{"arch": "resnet", "image_size": 48, "num_classes": 3, "kernel_size": 3, "beta2": 0.999}
Rows from block 3, named by matrix and row number. Rows with one number belong to one channel. Each number is 128 + 32 x the weight over its row's rms, rounded and kept within 0 to 255. All counts start at 0. Numbers have three digits each. After the name is the row's rms in percent of the matrix's.
# convs0: first 3x3 conv (model.blocks.3.convs.0.weight, 160x160x3x3), inputs 60-65, a 3x3 kernel for each
# convs1: second 3x3 conv (model.blocks.3.convs.1.weight, 160x160x3x3, transposed), outputs 60-65, a 3x3 kernel for each
convs0.19 104:101089091130158114088133101119102119161114148119155124069088145068068087118070105120139103109103113095134129115119180114096132124102128125085099169125158091168125
convs0.20 107:169104187131134170097109117112089172120135158123157124099149100165112122130126101144143141131129121136136116086169146129162148097122165126097174087117178090142130
convs0.21 097:103119111063107117093145160127116149134110151116158144071055098154139069137103080127125104090091150136100136135105157129128087086087127104103128136134172100149136
convs0.22 085:107117133113069092130121149136115148191153157185135157072039041095102068076107093114108130119147124113114109098079108109089092067092098104106146178132168171131132
convs0.23 118:134179150111134127000127133110135090100139142073118122076125171106113167106092131140142117139142124121115118111117124080116113119130139151165154145149137041112111
convs0.24 096:160165136134119131156091122113121128115122119103099106041084103116116131091115135129128172132134147134117132111152155157110130140127101153132148146095151122082146
convs0.25 096:098103155128076149151130160136111134172155158174157162102063077078173087085137128125125124123129150136138119077097146091062063045052070105109139173132154145139133
convs0.26 084:163167123149121107154146141113132117066095100071116088094110103135138156113126152119153190133137160133156150141176166181163169177169140152121142160127140124107123
convs0.27 089:180181130151144108179159160152148144101128121073131126085089094141119152114116148116131196131135170124150148147177159181131163177166136153131155152128154113117140
convs0.28 096:094100080127105113124125181116098080117123097116129181081120122102120179091127081136128133109116093098096088157125114017146135126098070119108097094118126085116120
convs0.29 110:169136163111145149178093086171131157146106100122062065090087088153149113066133160147130106129151158129095119095122106090154147114117099129118151130104119196111091
convs0.30 105:085110131124108089183133120134138150163128127171137120124100099133121164075170162107107117093103151150114127144110161116127139093108125116128142142130115143140103
convs0.31 088:160173133152125093179137138113154136084094093106112077122142124143166165126130144116153172143147166134162140149161164177159173163176161158137110170120122156124099
convs0.32 099:104122133106112115113160126124123117122112124128112107131120093099095147088037112139140131087114137102100097181145135104100131101096121091115110168143157104125138
convs0.33 094:147179150070168156061140154126173129100178161127118173102145202100127134130100138125122139137119133148083113121080115098106105148116114105128128103122128113101170
convs0.34 098:092115140136101099179153140130098111159144123157134138143103019103146101064113124126136135098113151130090083144114091101117126120092160086113123194138152161104123
convs0.35 105:144158130147140055073109095113098050112139114069127138068094121097138138082095076121143127141121152118122133097132123070097116123124124144120087133112097057139137
convs0.36 108:156180176103122171036137137120186165090154165068135128107092087149149126143095111144155125121120102117080089103091099153166139114124115158160187117133148039139120
convs0.37 101:118120156098050158190173194117117118130135133144151157101079049100132084056072074126149122113155140155150160044105120085132091049090084095108133151166173130163123
convs0.38 112:125174152144105132064106127124127109117115144095093096113110192091133140126144120110126125122125144128118121140125139115109085128151123153142140160131130039071101
convs0.39 083:154162139137109105156127141098124132060089103076100097095113103136147163110133151125162193142143159129162147139166163184159170176170146143117154152104139132091118
convs0.40 108:177139173100145156141155155104119117105138124156170134122122135151142094151159074080124165132131131129144140091144117143122116153152094097149152082185149137203167
convs0.41 109:156087169139051167166118190128103154175147156162167155130112071134174057101142078114136122126127113119100126088086088070132074061130107106096159139101161190171127
convs0.42 103:117122097105099086176176143152123132153124126132147124083036026137089080067087130111099104100102150117062107136125099135124125101095144118129110168159140145135090
convs0.43 096:124097134155146110158177110123106131154135136141140126085135037070134164121140177110120123096118138115137112121078079107097105107145151119115144166144131122146112
convs0.44 100:118161164094109147111136176099162100080099149074087147104094202107138149142127089111134120113099123109116150144110132077123113119165090125189130164147118128109146
convs0.45 099:184135128130128112125145137106066109127124088087130130122228134143101074071109124098053108144174126107140107147187109128105070062125120095091129109163127089123134
convs0.46 085:170167132130130111160149148139135115071109114077123108097102104140116148119118149123146190132139160134159149150178159189147164187171142150133150143130153113104134
convs0.47 091:105139154135138107148146110149133127176138141163145140080025092067057112080106111114134129117130110122120116070088106083103124096116159133129096151153136139176160
convs0.48 100:096118152072073161135110137109104125106122151143135184130107087105139092051103071147145130103157164115133142109162165068139088096091090116135145141172181114132129
convs0.49 117:186176173130175156133156140183176178122176154152158143115117132149115178132117126107141168093158154142143120129163135181131150161136137175153149143171153176164162
convs0.50 105:132143112168116092042092081139117097152116137143144139153133143135172098166073131130137135133155140109112140110154139087171177134124146148124114144095067097101115
convs0.51 104:106100110132141150080094116110104120141137123126146148104116076152081115156079100109096123126106120145107095119159137129104138149076145125077099139141165136141150
convs0.52 094:134105208109071143106084114151113166148104130138080106110111034124177129051117134135143128109139137099086100116116121088136109049087099134076167155091153142109100
convs0.53 089:104106104138088116150152149141125145197172177189166171066066042093088083106091107104095120115127130117118116101098105119062095103101116118128149204156166162139104
convs0.54 110:120115113161153126156144140119132174129154130107124071067089080140116097144117106130129144118167159106151119162170149142122130154132132112134147132166149134140086
convs0.55 093:137153142146108100150135158095117127071046097104112073113150110146147162123145144115161172133132155118141136146184167173154156158168147135100115146088120123107092
convs0.56 104:091109173119091148129135165125128140164153163185174181112105075117180087079120119126133134118124140133140132072151153056098073050042087090108150164146175148170154
convs0.57 103:095105170105095193140122158136126139136136166169137182126107069088126070044080099142133118123138159127139139097156148052090061083057080107115128155137156160140144
convs0.58 109:092143142037098137109135149089110134088100140115120160144089174135121155109110106139115159133124140121117125142130171168131141164147087087131139109100161119126167
convs0.59 099:111099168085054149125130155139120148147137163162151168102089051114145100049106076134136126101137141134146127045079139074101090077084064114112145123140160134150141
convs0.60 103:107095133050096111093095113129111169138098142125169170140074068123075140125107187108121140073101162129097109190127163120147074123117200121081134094089166094117143
convs0.61 104:144149167109097129115169155110122093104113106090106076104127115139142177142158169114106101131108121117132138107080077106122108087130107117140121127113076092110116
convs0.62 100:126117188111050156184129214134124150187176172187153180105065021111148086094132111112111119134131127145115113084084085110139115070117141102100161171119169220162163
convs0.63 099:110112170115058146148117191139122143177164159161148172113063037101165084071129085116130124126136139137125133048073083086146111047051092085089138161124165167144152
convs0.64 094:119087122125100119138140133139107172160142164152171129076063060139150033082093119112110095110098137134098076170113128143136072114091109136103154152179173133156116
convs0.65 085:118127122122146141078123119110107098139129123117095110075077093072047069091096100131110134121110102121111132121108115117106107097146141083103088123128134123118134
convs0.66 102:105110091125110135166161129191117138159089120166093137109119132078150098095106167118109123126117134119092096100114147097115087163113120148146123189097101167106120
convs0.67 093:077095122129107110130142126122109147196177175191179173069067051056091083101079097107109128120130126123145135071102135096060108067082097088102142185180161150168123
convs0.68 112:129079064129112081181138139133110072151118080145110089104123143137126121127144177096128112125113132149110122136099109155154107098162147094090082128094102143108106
convs0.69 099:114101170120066138166144201146110135179172147170157181106063012100165086087132106110118114121125134148126125053080081087141100059106110085089142162129156181157162
convs0.70 107:074095106130160109143096106091087072133108117131121143133085172087051082126139113103134126136105122120120128132092130103114084137136135072127057131144116130146139
convs0.71 103:091106175111095145121120166128117148170149165182164177116091067124145092081107124127133139117116132130134125091154171070077077095081108091100156165142175147156151
convs0.72 110:180194174157184137129167147172191182116161142142187158142157164169179214117132146103129142106141148128139133140168151171192168160157129170157141144142150139159129
convs0.73 104:092105172121076147141128172122118143172152164196172175107094063077181082058106100121130123127129138140148134088138133058085087053052072094112147168142169164175137
convs0.74 097:178170131131123122160164165185166153107140140115150147094089114136129162115114150128131190122142172124154142151165156182147158179158135171152169153151171139138155
convs0.75 107:132174152153079117131059095124112159145076145141108151193174144129123100111136112130114107154141112149127095178178177125116128111147142105132141170131151113082133
convs0.76 098:148168148128151096074110108146115115154135168115148160082074089119139157092102137123103137099128124098139113065100113088103153115114168185130147165128155102115142
convs0.77 092:127136138088099133120129143096097077074046102104102110112148123155112097052105075120111104124147102131147111156101083142141139061134097098121120161087107122098095
convs0.78 090:181172141159150127163183157132139118076120097066124102089096099132125154123110147115143193133136165126153145141176164170161151167150133147133153141148130118137129
convs0.79 086:088136112123153103095189149090124119106153122124171161097142078161094083128062075131149098135127106123117155117157107180131104075056090135137109176193124166200179
convs0.80 102:110141141087117100143140163130087054120125115125140154071036118112124161127111054117145127115102136103070099092085129090126161136141025147130088100119128081127141
convs0.81 105:109107184116064159147138194129121146160145151176170186106089045139169088081119089116130127119125141137149155065129101068132085059087077090097149154123157161175158
convs0.82 103:074096073118138097122162134082097083113134141128154175142116129138078112119101100123117129126121123133130136111078137125073088074106122063082074130126135152125156
convs0.83 114:166116113108139132053141157109099114100133129097167145160119123174110144167158109121119149126141125151188148150128110167090122148152135122096119102150127094141146
convs0.84 089:088112123125106111155175151137117150203181176203195192055061055051120075111116096105113125115134126120131140061080103090088110080090120101107138177176159159171132
convs0.85 099:095099158139107139126140131102108138166137167167166153113110077041115105081105105115127127115125125112136125091135164090051079096073076094117143174148173121161113
convs0.86 102:132163122144119110080140146067129108065137125069118097145168135125151160128137098122134119114138116134128133134124095060103095069114075120144134117123117064137137
convs0.87 112:130159130108114167081119161122174112101157107102128126105115184136157134162146135133148138136109137135101115124106147125144076114126108133157126126127113066130146
convs0.88 089:182180140146158113167146151129159127073127119082113089102109099142104146116119131111147185129142160134149122150183166179138160173166137155150161160156161138126132
convs0.89 097:173155168151183135174141154152176164143146136121140121079076077202140174159197127101139167121145153130150140167157134178141174160170134161136156156168145136156141
convs0.90 091:130141124145184124120188132140122141143110129131108093115126107160095144191062076130110142119099158111137152135139097162142129077066075123105124165157138094114118
convs0.91 092:174120128191138153187130138096115085066090056129112118123171104125146088105190153091097126094145105159147112088097077096170093130209134096149115092112119157129108
convs0.92 096:142138129147146083171155136086117122106121097100138083130146126148157185142140159111143169143167172127166128187181154164158179155157160148109092173139106125133077
convs0.93 103:035092105115078131190205193111110122146149150162132147136147060108170105098050102128121142105109151112103122096139128105107097119081137075115125183114148160134112
convs0.94 099:127129087153123115173168125104100118155130133135113105143097128145118160134085107129141113137104091079111123124103133178170185108117107151113060167143126107112120
convs0.95 106:097077068192089100119145178112077065134144077115134158123190128118134157117144126113133156081105121114116115115176156114122105106173155114078067162112106157117171
convs0.96 100:067107131110054129168180226127105126156159154130120156131094007122148086096089104127130137122145158105086117084109072106125109058080139078114139155134142151138140
convs0.97 089:117126116141121105134165153154131135171170170113157168084079056072137099097076123100135118113155142096114136103097079072160129094078136121112133168161166093174163
convs0.98 092:167188142103107143083148168098182121091140152076123126087096154140164136172137090124140119123143118115078105054102088142120120091106045144181139159155142093118131
convs0.99 112:103117092184115121170152119092114113117164116101097050109110128137141130145136140152128119144137128146129132130162176135144128102091114114113098123164124107093126
convs0.100 107:168119100176134130171105062190124166173088097138070085080140144113136120065124134129109115126127127121115127067095141057079103087062064175106129172099094154080081
convs0.101 096:092115090105129106131181133117118125161139154139167149118053087098078060096063081120124108098117153089112120163121135096102078075075087102119116180150152117155127
convs0.102 111:116088119085124086157148134149092068105095053107117119149110125070119105113128117147144118123117111152134121177167150118108122187170160127125107106085070113135091
convs0.103 099:114127079104108117104143133105126096125128118122124110125115133142122157141092104139141128116104118082092155136157152156116160118092080105117074116124141105108164
convs0.104 099:113122092146131140147187145125125132161163171142182157096098087061088086125081082116110122107120145109137143103118118112113125094103121144153131173184200136173126
convs0.105 092:113124142122091111107090129133118153170126132172147137100071063027105095065099108124131125114106156169110096151106118106105111138147133086078116162125159163146135
convs0.106 104:119187165122081149099099148119150141103103139076097124086089132107154115139149118104129132136140138115117129097089148108145067107112138093128131138121120077104125
convs0.107 098:184142093108130114094192104148114089116125106085106079115108150133091130141077166135116122134099150109136136106166147153125134179141141136110120119136099127128108
convs0.108 105:100099137129128132109134132126114137167141155154167154102085049113096066125090103130111122109106119121132102089106137127096083142105137107085123159149172125149127
convs0.109 098:188115165138103110155162134116070074110092077106108100095166136121162190128121141114120127149130154169138158099111119160146142132116115146123117133109128099080129
convs0.110 110:123166176116075164081122146078147128090121179091121120122144106125142161150128115118122119128114101110104119143115087120138086122142074139153139134103165074105123
convs0.111 099:105103111098038104137092136125086134108069120120112132135137092121128137047077071121145141112127149156120110102141127098106121102121129086115127135104120109122155
convs0.112 099:104122173108074136148141177139121143167161156176155174101072027115163100063114124115125125121129144146134128060103102075112103053048079089103151154138171168151148
convs0.113 089:077072113163193149099123106131126127122110119154152158081086151095062111088115161104128131106123134120146141126086150077106115076102160157111156151149131111125137
convs0.114 103:097099165124095146132142160129124142167151157186171177109101076105181085063118116128132133116125136132144130074151153064092060048043088090102148167142169150165150
convs0.115 100:157124151172142158158109064138110119153117119119095098148120088113096058125107120149143137100140133116142118189121126127136106066111126132108087146089127137124095
convs0.116 089:086111122123086094160165140141105123176156146163135131103055000097139112061079108116127124103126144124084094141094072105135148071091150100107140175131142161117132
convs0.117 099:106074131107099115075113113131089131166112136141157150056100091087058105096094153120097128106116137109115112138178179145108096087080125118054119164115155118135144
convs0.118 096:188176153120127149126129109107097087089085112094118117133180091153157130085108126090068109129146114133133098055116053161194145074062122087148137106140167092123109
convs0.119 096:126083088171142113171159138126081101129061102122086104103104136095113122151087094135124129160115128135120117090083098161130099125101078145087113140075139102092118
convs0.120 099:097109139073107145112133185102116137115137129079089130158071098100152150194167153135133122123122128149100074171108132072110096129132117119115132175138134156123116
convs0.121 087:146140127134146121104125102143127146177160152168145148053032052092074089101093102128131122131136121130134129113104100104106125125135135130111114149159160153154152
convs0.122 099:118103175098061174124110188149120130157137152169146177077100058125167110021096093149152135124129152136128146068134117077135080058075063099101123145130148148146149
convs0.123 101:167168138108087133133109132147110104108091113114112116086099109104130117099138121152147150126144130127115141114109111094114103079113120133132107144125117110097112
convs0.124 095:123121091142173144178226160136122113153149147120153148101097087072070091110085112124112118097120158109133134127100096095101109082100175149153122182176179119139094
convs0.125 102:103080169085072140123142162140113145151134159166150163132086065142163118070097117127134118102120147128138119124137165083115080100101092107090145135125155138150137
convs0.126 097:121130120147158134128179140113117116166145164135182145085068084134140069211101107127126120119118139106144132119101139087099079107106123118147118173171180103183110
convs0.127 107:099101087139158118103138125121117103156145149124161132115057091089085074181080082123132137133119091127121106077112125151130114147105124115104085156148163095160144
convs0.128 102:188154165151121153163128162194174152136121117137126112114114137175188186140176156098128152097135135120129135145150151209168143160167109144155159128149158111150127
convs0.129 090:093100103122153122107123101125109105148136133143130128090068105050042063098105108126120122125122134137131132142119119135120116126153142097094077143139135132130113
convs0.130 097:063129168092083131126142118130144132100135127125111124156145071109125178065074103126146141089132154142119089163093078083116152098110133061095122140120142113121122
convs0.131 106:101122129095096142147155164103113084112123096080106076126120138140118143119127162127120110130119098113106136132093087118141122079124113074133101098108078090111098
convs1.19 098:138165104168110093157104075158112069131175144121138148135136174121118097123129133141120140137134147098124142111140135075113127170088129113135145113100111116111123
convs1.20 113:166117156163102110149100140155116110131095073132173122155138171140165119190157158160138160146133121152137135104104130144166072150121178141110128124086128129121119
convs1.21 097:146118081162086056117074083087080091136124099135131086115142118101124149169128187131108126117107103136122125092116111148132148172169183131125113121119120141109115
convs1.22 083:107102130103109068154144082085101087122094079160142101130149180132123141109137130125116117113112117134138148149156139121083132126136150098121132114119135112137131
convs1.23 102:123117126115127147137134165140090079122111121145095090095100163140163099155161139187120104165144101140127148133152162091161148080114103143147104142137115154153116
convs1.24 095:094104077149133084125139103112086093135089107088076060116128145100108123117111168146144121161136121136130131138111093112113122096113131160147116135155171141126142
convs1.25 090:204191142162158102172177102091126086107096073134114076160178163147136160110142129130124119127114121140138146114136108111109111084141181141133149138120114137129130
convs1.26 094:096111109108115090112135106081103113105097113067085081081077114075075102081088139134145130125127123125123122131113113113109105092123134152167144156166186144128161
convs1.27 091:107119084119135080127157108089094103127105106074095077092082108075076096092083136139153126135136122137132123138103103121111091093124146155166148140144187138115156
convs1.28 102:135117053111111045045148125183137114128173146095122124145120150117169118115116141187116129111115135115125134127126121081153160090061111139148126129095117123127100
convs1.29 120:159184178126172167171185162132155140148138103149163159165109152107131166185175165129137145121105145134136154146148149102144101139112174119129156128133161103141146
convs1.30 094:141145119165167069181124056090161121129139132139113125141135122116119099133137162078128148096085147102102101097062116143110147212190170126141117107124118107126124
convs1.31 093:090103122096104105107133121066105112084092116073089090067062110053065107080082124120129129112115122121121121123105132111115109115118127160182141161159182145131171
convs1.32 097:106133110165135105132138066111109115135156167157122133158155146129105127117145159120093137090091133112102124143125132146114115149139082113132123129114108120105119
convs1.33 097:105146148104114128116094136097076118097079129151104101127099141131123091081137130136138092145154118124130146085138160071109174075129193115140117131144153149129119
convs1.34 098:088093137147136113131124086100135134116140134181162117125119151119113140087127150127142143099107130119101125174099139147084122121146132103100137126108108116116127
convs1.35 097:217205104155155178090143163104094144109118153097126139140155122137125157115113142137127127137118120139131141083105093076177117087112115135122134124105122118120136
convs1.36 099:075074143082063129112117166133107108145126140161127105107114111140116086121149142147106108166123098135118118053126155136136154106150120158102131154120128136120109
convs1.37 105:189186127172183097151207121131148123120099105117101068167162192115167169117135127132116125130111108124106131129129133141155129101131187144129160155111131148123135
convs1.38 108:127121127151143182120133189130116099142150118124123105097137150139147138160189159167108121163119101140113118114170121078185079081117016146112124138132086130121122
convs1.39 093:093105112104107097113134112077106115103091115067081082078077114068066097081085133130141128124123122126122121128109118115112109101122135154169144157164186141131164
convs1.40 094:167216152165103089121102069144112134168141134120147144113156119092118105092105041141153140147144143142139129155149072111107080087100147127109141116125159127128124
convs1.41 115:138144153144115105167135138123116100088087075093115094140160161111178127146149162150141145135119118144128134138185130110158107131156247122074116137108118111121118
convs1.42 099:105120138167125088157106067114123137169157165149168108114134136083114154123152158143133131112110118131115121142123085151134123174124170112115105124119107134129129
convs1.43 094:190149114186135098209163103118124094131128112158157150139150149089094121119094145138120135108121140113123131086125128091109108139105157103134142111138110118142140
convs1.44 110:126089136126126198142133214125131109146120112149117120083128120141141111122147142171111117169116118143124120152196177129148119100118044145126129142122099127138118
convs1.45 109:133110133150177138084077103109152145164138139104135106173130184114127121102029121163147139131126142124106113152156183159142139142000095129128153139118160106140140
convs1.46 093:091115097110122086121149105077095108110101105072093077085076107073072095090090137136152130130135121134129121134113119108114096093125145156165150144154187141122158
convs1.47 085:143109165121087135111127132102110108083106092115146110168159124151132094164174118121125147111129133102149158159154143136041155149081159110106125117102133131132153
convs1.48 103:154142111163185111136195136111137096149126117127104066158129181107126163103139129158134137144124127154138141115125128142138135114146182149146158144135124135137131
convs1.49 096:125166143140164090143168123099107084142141125072134108080062062059096077110088146146164135126155131146134123118120078083093091081143170127161157120128215134118146
convs1.50 108:151149167095108137059059132111121148094147155095127160126096086124098115098100127114123116092129129105111145101076146111108162126109133133117120131106141144133158
convs1.51 099:170161099125095075146084069127063039120127105103105095160151201157116093131143155139111121144129118129127114137164126115135111120110136141145140138121124112129127
convs1.52 104:170183171137148122152181133115147123126122107134127111152132179156142159165187171116110139119094122138124136107158120144146120117133157143134154162122146137133152
convs1.53 088:132114133139123087150125047115116079132104094150150082136144166114111144095102121122120131126133121137144146144146141110094154129130163091131134123119118107141134
convs1.54 107:086118076124198118139194126106158145143155151070133134100118104107152150119122119155159143132162133138157120126139092146117067077099075145137114160125154153124133
convs1.55 098:085100118099089096100117105079122119082083117073077085081083120073072098076079129132133133118115123120114118133125130100110105110110128153165145163161179132143160
convs1.56 094:205196128164153092163162081123126074102089069120098074140164191139148157115166127144117125143128129149146152121144130094120117099152181140141140147111106143138128
convs1.57 102:166181141150190131119167113094129083125122097125096058167141184131127159119157144145127144135125136147135147118128132131128136125158172150136162156139123139149134
convs1.58 101:119074048119084044108108098119054090132079085115103085095104053095091074089069097149139101159131113154126124151111087122108136089138172143148160138138159154127142
convs1.59 096:195183125154165092149189118110135087119092069124114059184168209124142159139150143140109129137115124142149149128149121133141120099105177162144165160132137150141132
convs1.60 108:150122088157100061197163116135079070098078057134110100098155152135094130139100171141106136121116107138118098066153127124146118152151137146131124143136125103139130
convs1.61 108:093162160113146172121126190153154120144167129118140115135128148113120126131149147144110128117108111116089114126225118143187147127145070111118125121119102103149143
convs1.62 099:145119148120115090188139112087114100097072069127109085155158183099164163104133159120118118119106115142135138161153109139144108115143202132092116142109129136135114
convs1.63 095:187178142156139079195162096088121084096095075130119074147182173111157157111142154141110119137108121139129139128141108128149104084148171150111131135111118142122130
convs1.64 093:123117104169107053158073076100091075142103089133132075125147139094147119115103159143126132130121108137124127116131091124153092158129129136113127112119125108131125
convs1.65 102:136140111139129112116108103121106083114131103128155135127149183123104144175173176154124124142128129123130142165181126114150143144137132145124121142130125136132131
convs1.66 104:165165173164185160174207158109174162109177150127138132154116138131102148101091097086119128107115140110108152142132083125089132077100125123103173132129161141137158
convs1.67 084:151144128162129083160136057103118078130107094139135075139155159115114137122135119128111125123129134130148157120148141095123131143146161099128136114111108114122131
convs1.68 110:170123106129177137183173137127208199157191202103158184124134184098099120138116121090129131085112137113098127162119093097106085083082103093108148123115159123137142
convs1.69 096:191173147149139084197157095088121095087084076126125080166183175117161166104132144132115110121099121130117138140150113135138104089159168138106131137111113134132130
convs1.70 104:141140130135102112113125100126137135098166196104136131101145157102088128135135156132122145139129134120118129188179149102115188179167189106091087139110100142123128
convs1.71 095:215191125173162094160160099118126079114108074129110086149163193145144155132160138152119129147127130149152153117158118089127118110146179137139145139112112140139131
convs1.72 093:153163172110103088119145134101125099120124120108126145109082082068096074084052115146170153128150125128131121099094087044067099096114158121162161121135182135134150
convs1.73 089:176175139148154103153154078104112079101084079133112063148172185126141138104162120144126123137131127149142152124140130103117100116162166142129136131114109139128129
convs1.74 091:110130105120142084136163106087089098135112104078105090094069086078070084093074123143163132137144124140133124124106099106110097078128152145168159136140194136112156
convs1.75 109:130146111126201228043142126118118135095127124133185159169169156101120186095080067127136136107119125112108104134122144152122092112098045138112154118116138120104166
convs1.76 096:175120118150109175128137158103076104065088085104108080143179164111099132177067124146136143146142108148143128079135088127128147101106140151148132127120108131132133
convs1.77 098:115143133134086113180120192113155162116131158129096122162103130122101096123105120136113140150104134142121123127098140123199096076076109131131160113112132087111112
convs1.78 093:102119103117131080116143097083101100113110110066096085085083112072084103078090139137158133131142128135128121133120105110108105094126142154154150153148193142126158
convs1.79 083:166138078148074068065058038147141113188147161114178103130145164095085147145090079127112134137129117135129121132084094140188111201171176107115100127107124134134148
convs1.80 100:090106068095042092089156151147111112142156127125114097092133148146176127138121159147117107140119131122132127137113104111174150053069065135143108134110114160140112
convs1.81 100:203193148176153098182149084110129085101090075127109072162183183126163165124159141149114129144122124151134137132148123118148099097165202145106123139117107141125126
convs1.82 107:169165149116054084108062016127122103134136160147119117100134179081107137086089108132146130138125134147123122171167140121122176177150139128142088134142102153140132
convs1.83 103:177204157167168115091116099159146107101159133108153145095076110095067080115071080138151109129144110136142110158217108124088121103101121136124114125108153138117126
convs1.84 085:138130117140119076153133052109119083129101080144141086140158154107125142131132119121121123120129129146157159124148151103115132140157176104110132121110114131140131
convs1.85 086:166165125184150106144147093111122062135116096141136094124130170138128146114136120148121132149139130137139147116136129078127112144110156119141146133105097119126123
convs1.86 117:153132135131126149131122213155112109144115118110117127134094112127089055117174161146128121150116139140113122130182139140150135171178145139099125139107119119114107
convs1.87 107:068139161121124179077109172141144133131150154165137125085129090091165159017164149134103101141124101135124124151178144134168116056147095150131123116136103128126136
convs1.88 093:099117100129130086121154099072104100107110111061094079094091124076087109089098149135151130127136128132130121143114121099112075090108143157164141140142192136115158
convs1.89 095:145134099134095096173195149082100072160140140142156155099087141059094096081060092157170142136151132138132144140033109136159076108107147132150127122121178106089154
convs1.90 090:153182082129134074108056040097109101150161158141143151107089132106134132162118144105118141117119130115142136115081073091166172135161101150116109126100102145125098
convs1.91 116:145135146116097109210192186139136124131114139115133185149102116131117095092123114165153154136122138128127131134047099142110090093125166124131157119125133113113132
convs1.92 097:083114129089108116091136116062104108086100125080098094073074108052073099067068110125144132105124126124124119124105138103129093114100117155176144162147188142131170
convs1.93 097:117097118129138096119111026123145130110134166165117104135142148083115158042132129143133140134126141134106110178140117135106142115163153113095120115101098119140123
convs1.94 097:173160153095139136099134104151126126156213207141146155051100088125083134173128099083136148109118128116093124106086105157114126160162111115136130123116122109099168
convs1.95 105:114066074114107073176157145122113154130141192078102151145164138109140098115085132172136130139129148125100129137116102056105113176099147104125138113105115125126124
convs1.96 100:157145113175156084140168067117155138114112156138115103166145173094136172081109129152133140144117121137089107133130122129108150098146149141102125144109111130123126
convs1.97 090:120134136157102116137114120153113096126112079109140080147133117108149111112091112150144148125148128104130160100126159166122121128116189099101136123094107139128134
convs1.98 103:120114136140091136108080171158140093143104123143112128106093069119096085128162115158113127181113094145151133103183161179194151090156119153090124145102109121123109
convs1.99 117:076103101098152114118177149150176177134158172118143160153154095149140166105164114145135146115118127116112111086172069137145161134125020130114130119114113130143132
convs1.100 102:157161163147190197163204146113204170138187171107140166151120147099082126145118140096143147103115149120115144119120131122152134142110135131092163147123162131134153
convs1.101 089:141136106189137104128101058116086077145138124170130120130145137095080128123139143136128142138121125129119134126139148106112137177178166103120126121113099131116126
convs1.102 109:058108121122110120101134130134117131144119157108100148107129100149104092117112106135123120118119138120123122111183129115030052062116105121113120154130159142122177
convs1.103 090:132127077140121070079064022086123127162196192145142157102128119098113146157177153115115125123124121121120126090085082118099109149133121142123122129118122138107123
convs1.104 089:152136092174100089121110062118091078151127106148139108115131154100099153112109135141143132142121133141138137097113142118137154143102179106137137125124107132131128
convs1.105 101:113121128149093107177119127108093088112097071126128106087155147104162106129185164138126149118123126138133148139190113138133073120148148124121142131118131122136138
convs1.106 108:112124126182128168142126179148144150136153136126118115117151139118148134141172216135110132153113099121102104159191136099168101073136047134110106134118099125102111
convs1.107 103:092087080175095065139129083145099077149154090086125140100110085143091154099141118140164116158149130147136126125146037102080077035100133152119153135115150149127129
convs1.108 090:182173121166110089145119081133089066129130092129121094138152197141130127128148142159117133160137126141136139132171118086139116130118157119123137127093111120132132
convs1.109 113:194158098130146122162164171168154160146201174116209175149153118048176102121083141132153118113142149118108149108157085099143130156137124104129151122111138106143144
convs1.110 101:100081136105124154091125202118112084119128118124105108135094087110111049124152127163109092171114109155124132103185143119153163120095082117093130129108116140133109
convs1.111 107:158173123165179146154198145162195201141179196128140118174146153112149156127116148135117130110089132113073117150093122144131114150174114148111138127114131130125150
convs1.112 091:208198142160151082179165093098121088103089069120110069166176180138157161113143141138115119133115122140136136125140123108140102091155169143122142132127115138139136
convs1.113 098:183183179114116128050061092122112075082146170066100121146139198154107106152125128130121121147128144113135132111100120153168143191143176134136130133124112147139127
convs1.114 094:208195129165164096159162086122131075106098069122105077145162189138145154122163127144119126138126132145147155118140130090115114104144172143140139144115110140136127
convs1.115 096:169131188108100116130096079141137121157167131173175161133101175128100171168144158133117123139134135152142148094130157079093106108114095098124116128137120139115123
convs1.116 090:088089122146146095161152085093124113144134115164150121158147178107120126088151146126135137092107134118106137151132150117082090145166139086112131118119106119130129
convs1.117 088:183189132145123073164128085127097060128110063139149100150167173151113134126110154136085113112099109112123124119142117130136102124111141140174138133125140131135126
convs1.118 108:162165138118134136097108113136123106139120106136149124132142133089043106111072102135148129134138129134134141146138112125044113150108143138111184136136163113147139
convs1.119 104:155165182129150188145144159158167164123223201102165178120128150123126115114088137132117138109133140099109147108158082126130132142122129096093127116101123140124142
convs1.120 113:052064113114110131133119137104128140120090098135102109111177169123165141085138172130127111149109101147091104108188194122124070111132070129105118151128128141115102
convs1.121 107:130140133114107109116105109143105073117096081113133120117106174122105142168163183153141139143135143136147160154112123127131156130108138135132118147135127134136124
convs1.122 101:206191132148175111143179120105132090105095067126118054192165180126167157138161156139118132138111118139129147123141120117130094093142169157132154140125131136135133
convs1.123 106:145166114173143140113156189122136135147144137119121082146131152099101133124130139127111131133097103124106122151169112093171136091175148134111119121105119106122130
convs1.124 086:181143118188138069154152066086098075150149133158148132133132139099098140112123127134136124137115127143138131094103132122123148137121153101140136118137107129141134
convs1.125 094:208178113185144078169161099130116068097082064119090077161159212137135167124148166148111132143113133146143146120178113106117116106137188134134143147112114153130134
convs1.126 087:158145108162096121132103072123069075123124104157132118098144152095099154150142122146143147136137128113132139103149135086136136135116158094111135105093100115097117
convs1.127 104:151172107175091114145123090185107079159184146130127138136153175119137117127155156156127134151132129114119132135158076089119125130101114112116137126096096125111121
convs1.128 092:155142122109082059146144105086092093139094112130136138099068058065043060091049080144160137139134122144121127133057082115078066111121144130148167128154181118108153
convs1.129 106:147147128139119117114109105122112091103158145122158160122149181121104138157169182160130131141123132125126151150189133119139142149159176126113114137128106127126126
convs1.130 090:113122128152138118108117088107137160133151140145102077119120075135108072091162138098126128105116125128107118098083111105081091184132081105111124119100094104089115
convs1.131 109:058134133109171176082115189125149144142183166127144143129176158110158144119168161143118135134114102118110111122170097127178083052112051111118114123115111131152108